From a checkpoint of a small autoregressive pixel model: 16-pixel images.
Rows from block 2, named by matrix and row number. Rows with one number belong to one neuron. Each number is 500 + 25 x the weight over its row's rms, rounded and kept within 0 to 999. All counts start at 0. Numbers have three digits each. After the name is the row's rms in percent of the matrix's.
# fc1: MLP up (model.blocks.2.mlp.fc1.weight, 576x192), inputs 96-143
# fc2: MLP down (model.blocks.2.mlp.fc2.weight, 192x576, transposed), outputs 96-143
fc1.430 097:490471526514541459483489501417483511517509506537428505527529468485492501496475525519497495463469471494513498494513496498544524474481529526475511
fc2.430 090:505543499489503519543482509512507551494505495445506444492500504493517500506501489502542510492513556508467541484474442520472482450494491490451508
fc1.431 105:484478491473469492515521506487461517490505511506496448527490528509505524514495522525496495471511481515521496523479492517554468462507517516479471
fc2.431 109:509487481519523523504445484503537503495481454516496506504499468538522502480500543525501459520493478523504472506486509531445538509438465509496515
fc1.432 103:499481517493503497513510518474481488523562497565453503554516515525493478525520525500483503497493558558525530507529500475538505486519504498500533
fc2.432 087:510488505504549471474478518511508527465448464502521417481497476474496535492499509484526492495499460478491479515481487555469484503480480499514496
fc1.433 069:493517521532436538535529494514513529538509515470511477505470452559498512486483501538531507499486450448460541502503483435424506493498512504557501
fc2.433 066:513536537498548531503538537541498495458497495498491494495471533496443529449473491492501525492492508524523502497518486482556500524533493529506494
fc1.434 097:443525482546485532507456524504501516539519497503490506554482537476475508483447496455531519511505489482531489515538504509468537542490475475490474
fc2.434 092:494493514537524482496486499517531471483521496501482491502540517539464490473505485489509499481495464508534418489509481489509505471524525456491530
fc1.435 105:478513491485479507511523507456501533530458478513465523502494500524529517478491507532519465469578515510462528512534516468530502479515499499485479
fc2.435 111:495496525448541522507499552483539471489488468546507490479504532530497498514516503474512499517546435531572519502505473495471531493480455527547534
fc1.436 123:485482471486539492485491495507479492557455527493520516520519501513496528514480497474553449506509550559519516514467496522489536497511499527507487
fc2.436 098:486486488487492525500493498483491468485502471526532500466520524484473518479468494515559481523535463499526481538482479478517482505492494475503480
fc1.437 105:467490481510530535517474472469494505519528527531552487510481549498483506490477506505502500521519510504484486468494523547486537484552561512521512
fc2.437 107:532501517529465475459524527535495468508514490474509477471517500505490486509532500490513507498529450502553478515510548464503490513480491533434501
fc1.438 110:492500501499455499490446466526468447475550507513470501489478510533510523517519509504473518485461457461506484484500530468483475541489551534452534
fc2.438 120:502498478467491513496510492510449526475512524481530494509478502485488499491499490458548519519522493496529471528528462541526524523462452475542470
fc1.439 105:529494504518482480524483466503459530492500488462438479521515532502497510503456519532509439470503529501518499501505533504509510483506547540466504
fc2.439 095:492492517504527512456452534489518488518491467566495500539550476496473507478532475476518535497513508445471477541503455469526506493525492484519458
fc1.440 102:514510513500477471467536495502472569514492473486450508561537505499526521494519512508500447517534487466482505488480493493489517505493527470534498
fc2.440 098:502473498500503484558502486507483549481490514502536461490511514492486473487473503403530507477474500491483540495490478479491522479499451509501518
fc1.441 098:480443501475521538491459505504481472479471525518506553506424480491490502479471529525522479483473511482502508510467534531480472518474494512496518
fc2.441 100:545515515458486483520451495494503505497488482549537426515497519477468529447502490459526522552515496502502518462498497501522499493486488517500483
fc1.442 095:456454480467492510504523500513493512528539486539479507491462511508496507500502528508491510493491456507499519513491512498491492476517467532504468
fc2.442 101:447510475501495470486470525501543512540517532535519526485483515513479522529537495488499503500506501506442526479468502499520481468489488500508508
fc1.443 111:528503472481486492465523454488491497514509497547466502478467498473507557476513483526472497497503481483509482526495498484500506448500476512500517
fc2.443 110:475501480484483555472460515499476505482505462476530519501511503482508475493517504491540526523522551542443499489510484513480532528449510520495459
fc1.444 108:467511510489506513510458491465471488492463561540517533539475470470523534545520492459552500524504526556556474528480501512504527481534498498465529
fc2.444 100:469493485504458470527485462510427483492502511455446456503516473532533544501505448529484533473529497489484475473545524568503490541451487503472469
fc1.445 092:521474487495445509495461488510507537546539496489483487482488484494516497493506492516477483508491487460511499499490556504459496467547515506512539
fc2.445 096:506509512485503518499518470463492473512480490483492523527467518515511455472544505494528478477482476475471491533494500463510466512459472517530469
fc1.446 102:497456500499487495587493508477492481545487538544481483542514520515539502525480432513523487483525503513522504520481486490529533445475502472513525
fc2.446 114:531538492448538519475451490558502499507441470472540497480539466497486494503495517546497488502473487467476501496521512486481467496494520555517438
fc1.447 093:491487469495482534476515484508536489503501485534468497516513497522517513490484511474522496515516473503508477495502525502486495517491535459520476
fc2.447 100:507498493503476498499508505485510461525479512473536456504519493534464515528506521512467498468524509538476511487474509507489530489475489514490519
fc1.448 107:483522474452482486487484466481472473495479529528479476536508488525512512493507503481525444496482536477530522513483513512493483523496452519502479
fc2.448 089:526498504498494500538457531511501533503501503421475447456482497517502505449519469474520540478513501503480490467479487480460523517486550498472498
fc1.449 086:479488478490499466498471456480475551508497478510480451519558452497513545514499495502529487548485495473481491523453527500498511460525512495503478
fc2.449 116:491470478485490498539450464465477523528490503521478421514513475518480500466478460504527490525510467461486497548485526465490511471512473486498496
fc1.450 114:479499479476543466542510468485488485519429555496532500542490489471505543487477491516530491519520506516498470508472513499508527478525474496498489
fc2.450 140:512504493481506501475513438537511490470543487491522486496486514498448519519511515505534507510545481532529487516467512549479500561410523513501486
fc1.451 123:472470496480510498472511462475489505469519527525520496494482502441500499483477447524559467532560540500480442515470495484471478540520517511474463
fc2.451 111:455474495519500478432508478499497517480475501521547491465441486469463524490519475512515509481520543527451496519477478529501483500537541542557513
fc1.452 107:498444439494513492486460496511513457527521494527505521484437459455515514521495469526501464528488530531498519544517497456555479497537467569500491
fc2.452 095:498494483495539476447457473518512478478496475522488520530489519474510529487488504500474507502506541465510477502555481470493509479491498497492546
fc1.453 066:511517494480513515506489466487492489468553493494551470531490510485464526454528514470541514483505518476524467489480511503502529488512520448502504
fc2.453 071:523512541486515494485531519495521456520522514519489520511544482522508516543507525526461477523497481532482514505508563473491530528528500531489482
fc1.454 091:501491511485477501494516465489499509513462480515486512551544507507462508498496502548532489512465503522503492523494531494497525557508422479497520
fc2.454 089:499496497491515554495504497502490459510538527503505432466471460516502500485458505500467516518483502503486513475510506532492492450479500512475544
fc1.455 093:492495518487515494543512499533509511511527520489535524515438531483531458484476436488492518516555515528479546511487501459464549481485545511517516
fc2.455 095:527481463488534526518527499525500508486553530512460448522526473503467520455550534498523489459455519497525508497485503533498509499470473504501514
fc1.456 096:468465490487513488472465469509504473484492527490531491516479512518516506476487475462523517509499545481519469493467509468461549529471498516468453
fc2.456 088:449489491506476484518459497491510479443469505479503485534439508497520490511508510545510500553474483516483481508520468557556511516490483541483507