config.toml
arch = "transformer_decoder"
model = "autoregressive pixel model"
dataset = "photos of plants and fungi (iNaturalist)"
train_examples = 90422
image_size = 16
horizontal_flip = true
levels_per_channel = 8
vocab_size = 513
width = 192
layers = 6
norm = "rmsnorm"
norm_position = "sandwich"
activation = "silu"
mlp_ratio = 3
head_dim = 32
fused_qkv = false
bias = "none"
qk_norm = false
parallel_block = false
inner_norm = false
drop_path = 0.1
kv_group_size = 2
positions = "rope"
tie_embeddings = false
init = "kaiming_normal"
optimizer = "adamw"
lr = 0.0013
beta1 = 0.9
beta2 = 0.999
eps = 1e-10
steps = 12600
batch_size = 384
epochs = 53.5
lr_schedule = "cosine"
final_lr_fraction = 0
warmup_steps = 250
weight_decay = 0.2
Rows from block 2 of a small autoregressive pixel model, named by matrix and row number. Rows with one number belong to one neuron. Each number is 128 + 24 x the weight over its row's rms, rounded and kept within 0 to 255. All counts start at 0. Numbers have three digits each.
Before each neuron's rows are labels from the 100 images, of 14848, where the neuron reaches its highest value: "top examples" is what is common among them. Only what is clearly more common there than usual is listed. The data: photos of plants and fungi (iNaturalist).
# fc1: MLP up (model.blocks.2.mlp.fc1.weight, 576x192), inputs 144-191
# fc2: MLP down (model.blocks.2.mlp.fc2.weight, 192x576, transposed), outputs 144-191

top examples: order Asterales; family: Asteraceae
fc1.336:109139086091156111088100118127132165110120153094165102107130130111128124113096179109074133153119138115160133216114072122149133086135123107138129
fc2.336:136121140141123185124093100114091144093146137161134100129187144088150139142177142118140116088155143099091121147136140110118125099117148103143152

top examples: order Caryophyllales; family: Cactaceae
fc1.543:077146118103142159118083114157124169134129131097122132182127152091149150114084144110117121148132154130133131172130115093092124114138102139119138
fc2.543:099119143110143165142124128107137126173101154150138145099108118126115120141058125161124135114143106117165120138085129137198105115157113138123082

top examples: class Liliopsida
fc1.425:135151181127150128128164139152132133120120121114133126118131141143114131124145114116126129152131123133101145131127137109182136095157145115128107
fc2.425:096108087146156131122147176141098101114145158127143052127126141087138106115109105133153065161136116116144095145140121136125178096135154109156139

top examples: order Caryophyllales
fc1.456:111092115116135126137154145137115197124099150155151113174135120128133113120118207145102120189110160109136116186120131117132118149103126102145153
fc2.456:146131170134181114158140102138106138126141112125142132112124091130130143100111121093172140113106107130165152102141146163127114077149111187157121

top examples: order Asparagales; family: Asparagaceae; text has "cactus"; text has "yucca"
fc1.258:108154131137150136100095113130171119158091148124160106105149106113122124100124132093075112162117135144116131142128112084110128124146179153105139
fc2.258:112127147149137090141134157107113120124140123176164138173185132152126097099110158111170093083106074127103113088153105139097121100130097131135163

top examples: class Liliopsida; family: Asparagaceae; order: Asparagales
fc1.268:134128143109131098141111167097127120153125167117125127125164090148149100094139108100110124172133142124124143098119118098137109160152114151122138
fc2.268:148141153114137100096098129099171169120143076150110109133138076132112100117114108132143144176141122115127178130151151058126138140107109105143148

top examples: order Asterales; family: Asteraceae
fc1.108:115169117135148138165118152139148185133124121176160153092124112102157162119122154097112133115104133120112102169112172132119110115136108109135120
fc2.108:142134166102111137132145139174139145120133130124101139146182115108089145100124077150138123116127135137153153132148146118113122114140154110129105