config.toml
vocab_size = 513
mlp_ratio = 3
init = "kaiming_normal"
Rows from block 3, named by matrix and row number. Rows with one number belong to one neuron. Each number is 500 + 50 x the weight over the matrix's rms, rounded and kept within 0 to 999. All counts start at 0. Numbers have three digits each.
# fc1: MLP up (model.blocks.3.mlp.fc1.weight, 576x192), inputs 96-191
# fc2: MLP down (model.blocks.3.mlp.fc2.weight, 192x576, transposed), outputs 96-191
fc1.104:393498440516555381404608485425533537478469507563498445578522396469543572505570485407522505543450483526398475510451463420527465511500515546530475501545518504618500612549423498478575462475541489461492474570520436607412463541547496596517519516514507434581467448485443530489490523559452495498
fc1.105:475360564585480530507533547286525576440485595652509463445519440505568560402455491557473526652488575417393599530568503614458540442469479567531509371636473384597593593469379477466623523422522501551617527528483525576459448439466460468552504586546504443499567436516583443486501497474599486576
fc1.106:513482566456331471486468472511449466436593591552522498581519526518611545471494402639438470527530522503501538531491532478488536495486595484472532460431488523502653423542569451497512591454528521500518541514468509517408552500632503495502417482437505432453557554530448472461485498430500514598
fc1.107:540538472535500501485479565499445571536458478643499477546415491441568489523519477412437405434530411457556594588536583515504591445531428454479551457491541507541512422508528577571529531507492494477499520529539545472405461476413560461479620483474520453485458460421533557443497519519440554461
fc1.108:380555506511462486616446498514464503499557493513489468516439455577469470495542455513461525532525470504441449519477522555532524521471504455515519477463493507512503498495477483501409536479547516529507472541463492511549484513509488516493469451521492500547475508579418519551500560550501451471
fc1.109:492488485421526509538536501550519563602505471433429505547505456347469528518459453506488480488458480483558503429410452423515528435497431517502504481442642510540467490568480612538479428405452539513501464544560412529510497490484420565472468440539505507569536398461509429523481488616525558413
fc1.110:535463516561515532538498510558508537492450474530434476519432481566511590504483518476546502525637513552523475474488511514464474485534442461479480551541408482541465451534533429459527538520502550451389475577443495519500483524528501509547543504431494546547406531513526536520439536531567606585
fc1.111:487481492526532517467465494459498551457570543489540460518491548494466455458513434594551507551494437445474531494489495496451523474467504492468500505462497470476453493562544561477392507487538511491585451556513543533508483551540498449500458483546500552580506454484535510525555439494538541446
fc1.112:499498471565487475470453475503489525517456470433475526566437435504500525435496467538585470509439548506552544525546532475563433493526512484505533525395350512475542524433457562549475488521530502475443396492550420470493497491543469509486511589520551490439566453571417551487545461515481511472
fc1.113:384477408468423545476489480482552485478507500511473447534493488580594496572513510541509417552568469449519445540526485539456555477485458452475481476547424499500450409454482576563510483509614530594483509516507544485461511448482499443494493551509478550514529472590496617584576499473535517540
fc1.114:439536442420420487497479412394447556477519540480411448458503457520532561602563602510475388491564478533539422529530503438470478652505450529535428433407420431572513527501470617442494519483533532564503305483522522490489457442519448432509465522522490533417544535591519604495556485586594546527
fc1.115:453496399496407580507541525511497531542463479580500506537488534468617515492503466544554456523559487549527488485501539510401479454524507485539534508479518551512505486348434553482482450478395499494414534575539491523360555469545399405473477454472547599519590447503513505488522365522445520494
fc1.116:479512530521513544501500513490494525480404477507552453504487583548508549498469401521477516461484477527593476463504538495467471514466534524527443515453475480574510515441456530537503450415496489514383542481440570508505518452543460535500506557471524504486566462519390499529480472486444559502
fc1.117:559526501463460378509419461505486505565542519487504490566556567469438457533436444524530488586592583527487586530607455590394499478513570508486489528492551441536500533465525518544518519432516496512415433486473518436451508603477469441494430549457525491591578497529367454418500493530514492538
fc1.118:481440507380559513466541440514476524514438509514486503576519524507516587436478531523535574476469497447446564456400488436478517423497406523479491440447489459501492538551537461485464503465494457467509522473520476452515431447541460453530495539505515493527539490470480427505456484478487458458
fc2.104:574521449454497445565448432562471498522489578548587476461439536526464452599531471489544459499383497524584465620531498572468529617365506397502488433538445475483460534476489588419533570551503579539479502467487535497449490556446502411420447456479489522430457535497622459512454419462453509493
fc2.105:492541552541534391470532382571564630507423511569468486541591571446464455534470427458437422448472497549454405563546591484491505383484584510509506456479564453594551433500554548576367585460615524591544549507496508510519513539576486406450439477527463453507507522544499612434522488550528482465
fc2.106:522479429434538425571532459564497521455515464479425363624464524437507536549534534523534536483538545512517463432536488489508450523551471519551494510583595501418476467550495468463557493566483554486508519504493495481450451548451512555491569476448452559570458398514507464542495518534420511456
fc2.107:476446507502418469431518390501508419434483457407565522550528466496494576522589468528493448536524533557371411493415483475434544561457589512493538482527491456448559479580484504446477541553418479481545511579492537516579510491563477465567502499493498491460406452522487466502471436508511537495
fc2.108:547424547459500513434469494521498487469396533538452501519501539453499469535430577444547502477520549458515525457470521532473531497471543486519469526554508449446477552628473493514520560523517506498530551506545536508514534564588427439536465516520577471478514510471548515416485465502444523527
fc2.109:529528468517514441468493527466437487413540583436402531389434487602473529544491550477575554496505544417477506533549591534404451560473497477419552412531455441501518408510524465516490578521427516483483530573427568446478556522530465394482462531392435514547389541537485536479542524438472572565
fc2.110:492507562489473537548569456495618493485504578475523493449539493495450437519515496484503478437344488464486576451484548424433508474497547509499459446533424497495578494454413527453512440515471518542494519427473514455507582504483499473504527471528506470499517552516510461519536514516501461558
fc2.111:520502555541509501517509477488491546493493511498447476487472515524504506513492496467488511420487502459492498509431492463548456577497512444499499498498522502518544500503425492499552491508449467476490508534581510504440578503513547499508444499560504499436503471503513489475475471504456439429
fc2.112:551434542532525481457547486481547518462478423525545468569455487450527520490447488454481476460463510577513502474469543505500548583525464470539497503407571537459502509512460527483453518462483548474564466507503451554496471459497546495579523480517544523451558527436551480530463456591451529544
fc2.113:516520472547488463485495502455482475602571541568588530483484524502508565606481419457549489468442566509482510469490498598416540554536499548427544540458433520532640545523498370498447472508517412579598463496437488462440547505437536493484509416580491450499502429430452473426573441484346532558
fc2.114:487490517529555442540479567497513483550579552425620425534413469441439487404436373448475530564466533518583613585460539596444519491558508451465465451596455428484524540511533491466520500447487516491473612565467520556473492544437519433443495542481503445542524495522542432487549564481514493428
fc2.115:517530503606578404437411503577562385525547497457607486440513471444552452480525474425494471629420476440475433539452553429449407549518393541497463404462505466475529525488468513395630514497591484553503461523405550477511472497539446467426463496574525499447475497469481444434488446482410503484
fc2.116:431515528464521462454533444552503504483521502489383507552483439487540447528504505441532494505524443526586471508479510561539497481495507488496483477481592493541506477478513530468537509511479546454544545504479468514487545467449500467478470542499550510538471440511468441486440466515542489511
fc2.117:508504440420532467465468518509552532429386487468548463507475422398582500402543519544477490545542531472406455606444480376487489419456470393528392496427437514332496579454604407525484553533525449518531552489516478487530463498449462451555482495495509560529546440380521445548476572452418495491
fc2.118:480550518580491599450451499548526461504551475520550489507503610430522523496460482496455492503487527522490543507468488514485534461521487480532486494530587577471443482457474423523541573515456500484475532563479505537529466500505477538652580502513494565476493524436514556381436480495455574540