config = dict(
    arch='transformer_decoder',
    model='autoregressive pixel model',
    dataset='photos of plants and fungi (iNaturalist)',
    train_examples=90422,
    image_size=16,
    horizontal_flip=True,
    levels_per_channel=8,
    vocab_size=513,
    width=192,
    layers=6,
    norm='rmsnorm',
    norm_position='sandwich',
    hidden_act='silu',
    mlp_ratio=3,
    head_dim=32,
    fused_qkv=False,
    bias='none',
    qk_norm=False,
    parallel_block=False,
    inner_norm=False,
    drop_path=0.1,
    kv_group_size=2,
    positions='rope',
    tie_word_embeddings=False,
    init='kaiming_normal',
    optimizer='adamw',
    learning_rate=0.0013,
    beta1=0.9,
    beta2=0.999,
    eps=1e-10,
    max_steps=12600,
    batch_size=384,
    epochs=53.5,
    lr_schedule='cosine',
    final_lr_fraction=0,
    warmup_steps=250,
    weight_decay=0.2,
)
Rows from block 3, named by matrix and row number. Each number is 200 + 30 x the weight over its row's rms, rounded and kept within 0 to 999. All counts start at 0. After the name is the row's rms in percent of the matrix's.
# proj: attention output (model.blocks.3.attn.proj.weight, 192x192), inputs 0-95
proj.171,086,162,148,252,178,191,235,151,198,298,168,195,183,194,205,171,267,185,230,236,186,209,160,192,167,159,198,262,167,164,208,159,179,230,215,229,208,200,151,135,177,155,188,215,228,192,238,175,133,157,291,177,162,214,243,221,186,249,185,208,240,246,227,130,200,222,181,151,206,169,209,190,187,162,208,200,207,203,152,209,214,239,175,215,191,273,182,220,206,187,186,201,177,203,204,207,222
proj.172,098,208,154,226,195,233,215,195,226,233,239,183,253,169,227,202,177,220,274,185,223,238,216,178,164,304,156,272,189,148,214,215,212,142,175,161,166,162,192,178,193,176,256,229,184,132,239,215,279,165,196,175,207,199,215,190,167,221,212,205,185,149,207,207,212,213,198,182,199,248,214,197,238,211,201,220,192,237,236,202,196,173,210,207,197,240,193,126,234,203,175,175,209,216,212,224,234
proj.173,090,195,214,197,172,219,212,199,161,234,183,158,185,209,187,245,181,203,164,162,184,225,172,130,228,203,234,271,223,166,172,223,209,222,287,196,245,205,154,178,199,214,222,208,144,181,200,198,195,170,161,232,198,209,259,217,241,204,152,243,218,180,229,168,155,203,192,184,224,204,197,200,210,179,189,185,195,191,215,159,221,191,188,195,162,180,226,176,165,205,164,212,198,222,188,216,234
proj.174,096,171,157,182,222,203,156,182,229,174,153,230,228,241,193,185,203,215,261,224,188,184,236,229,169,198,228,236,214,199,235,120,200,116,204,235,198,222,133,237,270,209,188,196,203,238,192,187,206,182,204,169,118,184,202,187,183,244,200,229,246,150,219,226,181,213,157,238,222,208,203,214,232,157,258,242,147,206,198,176,135,164,234,231,242,185,214,183,199,224,209,192,177,194,217,220,205
proj.175,078,179,245,252,183,167,262,181,190,225,244,209,154,212,200,193,149,175,185,242,165,246,155,203,154,170,196,146,193,188,226,257,272,235,143,193,150,181,233,201,256,194,263,185,219,138,172,197,150,220,188,194,208,230,196,195,189,181,184,228,191,204,200,251,232,174,215,210,202,199,179,202,186,216,178,234,198,200,242,241,199,171,194,217,175,163,190,238,185,174,203,184,223,229,213,232,168
proj.176,099,202,239,189,159,217,218,216,161,211,200,171,139,193,229,227,228,184,239,160,141,273,150,199,217,189,208,276,137,185,207,175,229,166,244,244,190,189,164,235,212,228,147,198,296,147,212,228,230,197,207,216,202,119,166,208,235,160,180,199,235,181,178,128,187,189,228,223,199,172,201,226,250,229,205,209,192,152,177,170,188,200,163,228,193,214,159,187,193,221,187,197,207,167,237,243,188
proj.177,098,224,226,195,207,213,209,206,167,178,175,224,219,247,169,170,153,234,218,205,184,206,217,200,170,196,202,217,210,124,238,228,292,274,156,201,161,155,217,149,199,216,131,213,175,244,128,208,237,271,223,217,198,173,259,253,226,205,235,151,213,211,240,224,207,181,217,191,171,198,218,195,205,176,235,210,199,220,165,230,235,195,210,171,204,182,228,164,202,211,218,177,173,143,171,205,218
proj.178,099,205,293,160,234,264,200,197,198,205,175,198,191,253,245,171,240,191,156,224,196,206,174,183,196,214,181,178,189,194,229,184,276,202,193,185,212,235,218,194,148,175,206,188,167,206,126,192,208,240,157,220,186,203,215,225,219,187,188,176,199,206,253,239,212,228,195,204,203,230,222,219,221,174,202,171,210,201,234,227,205,187,261,176,131,242,221,111,215,186,259,133,185,196,188,176,226
proj.179,102,239,172,217,234,169,245,243,241,209,248,230,220,186,216,226,171,187,159,209,204,140,210,202,203,163,176,233,183,215,173,248,196,162,178,178,175,271,192,219,194,250,249,208,190,166,207,199,147,128,205,175,165,216,130,251,194,196,199,185,164,147,191,237,176,174,219,212,187,150,189,178,201,210,259,217,201,187,142,175,178,172,170,175,213,236,206,218,204,256,194,207,195,197,184,255,223
proj.180,115,241,188,244,155,224,242,183,151,208,215,153,155,204,177,219,190,154,139,136,177,253,213,193,208,176,235,195,227,201,179,202,276,148,220,190,196,241,199,212,190,193,237,137,197,237,243,192,183,196,205,197,209,208,174,112,231,236,233,184,250,155,207,212,212,206,232,237,179,213,214,212,223,233,191,175,212,203,195,196,167,201,194,258,260,189,206,240,241,176,168,216,203,171,200,198,182
proj.181,092,204,155,197,170,222,194,150,205,214,221,169,217,261,189,172,209,207,155,198,230,183,253,216,213,204,160,180,163,191,174,234,205,210,229,183,237,208,197,186,148,213,194,222,129,182,192,153,256,219,256,177,172,199,181,212,234,188,236,190,269,203,174,206,260,203,196,155,203,206,187,221,193,184,174,236,216,198,157,153,221,169,227,150,147,243,191,186,253,201,241,173,172,201,194,199,227
proj.182,109,171,275,180,199,212,163,219,204,221,261,239,199,154,222,234,258,147,220,188,204,186,168,205,254,184,233,204,193,180,243,187,210,205,137,196,210,137,212,197,147,196,196,145,205,248,227,209,173,132,171,252,206,227,168,175,263,169,200,206,187,167,202,199,137,215,199,152,171,230,200,202,211,197,213,195,207,212,247,226,219,175,168,244,216,198,158,226,225,175,201,212,184,193,202,178,206
proj.183,107,159,162,166,240,205,175,183,167,191,283,232,188,276,123,201,194,208,241,204,205,210,177,150,164,216,145,169,199,182,222,243,176,219,180,223,176,149,155,168,190,226,158,209,162,141,212,160,213,217,197,141,193,240,203,223,148,152,218,198,171,235,195,209,171,222,193,180,216,222,222,195,231,192,212,179,209,203,210,180,216,247,202,208,166,177,185,185,205,230,208,190,214,224,164,202,221
proj.184,101,222,193,230,221,215,218,219,154,114,172,230,209,216,258,237,243,185,222,272,189,219,199,215,200,179,241,197,191,173,201,237,188,189,235,193,283,185,206,188,201,231,200,162,242,234,193,250,189,191,231,242,244,212,190,174,162,214,191,217,157,237,185,151,186,214,187,196,223,148,206,212,172,228,198,216,207,211,237,160,210,190,237,199,200,247,175,182,283,219,201,190,215,224,185,190,180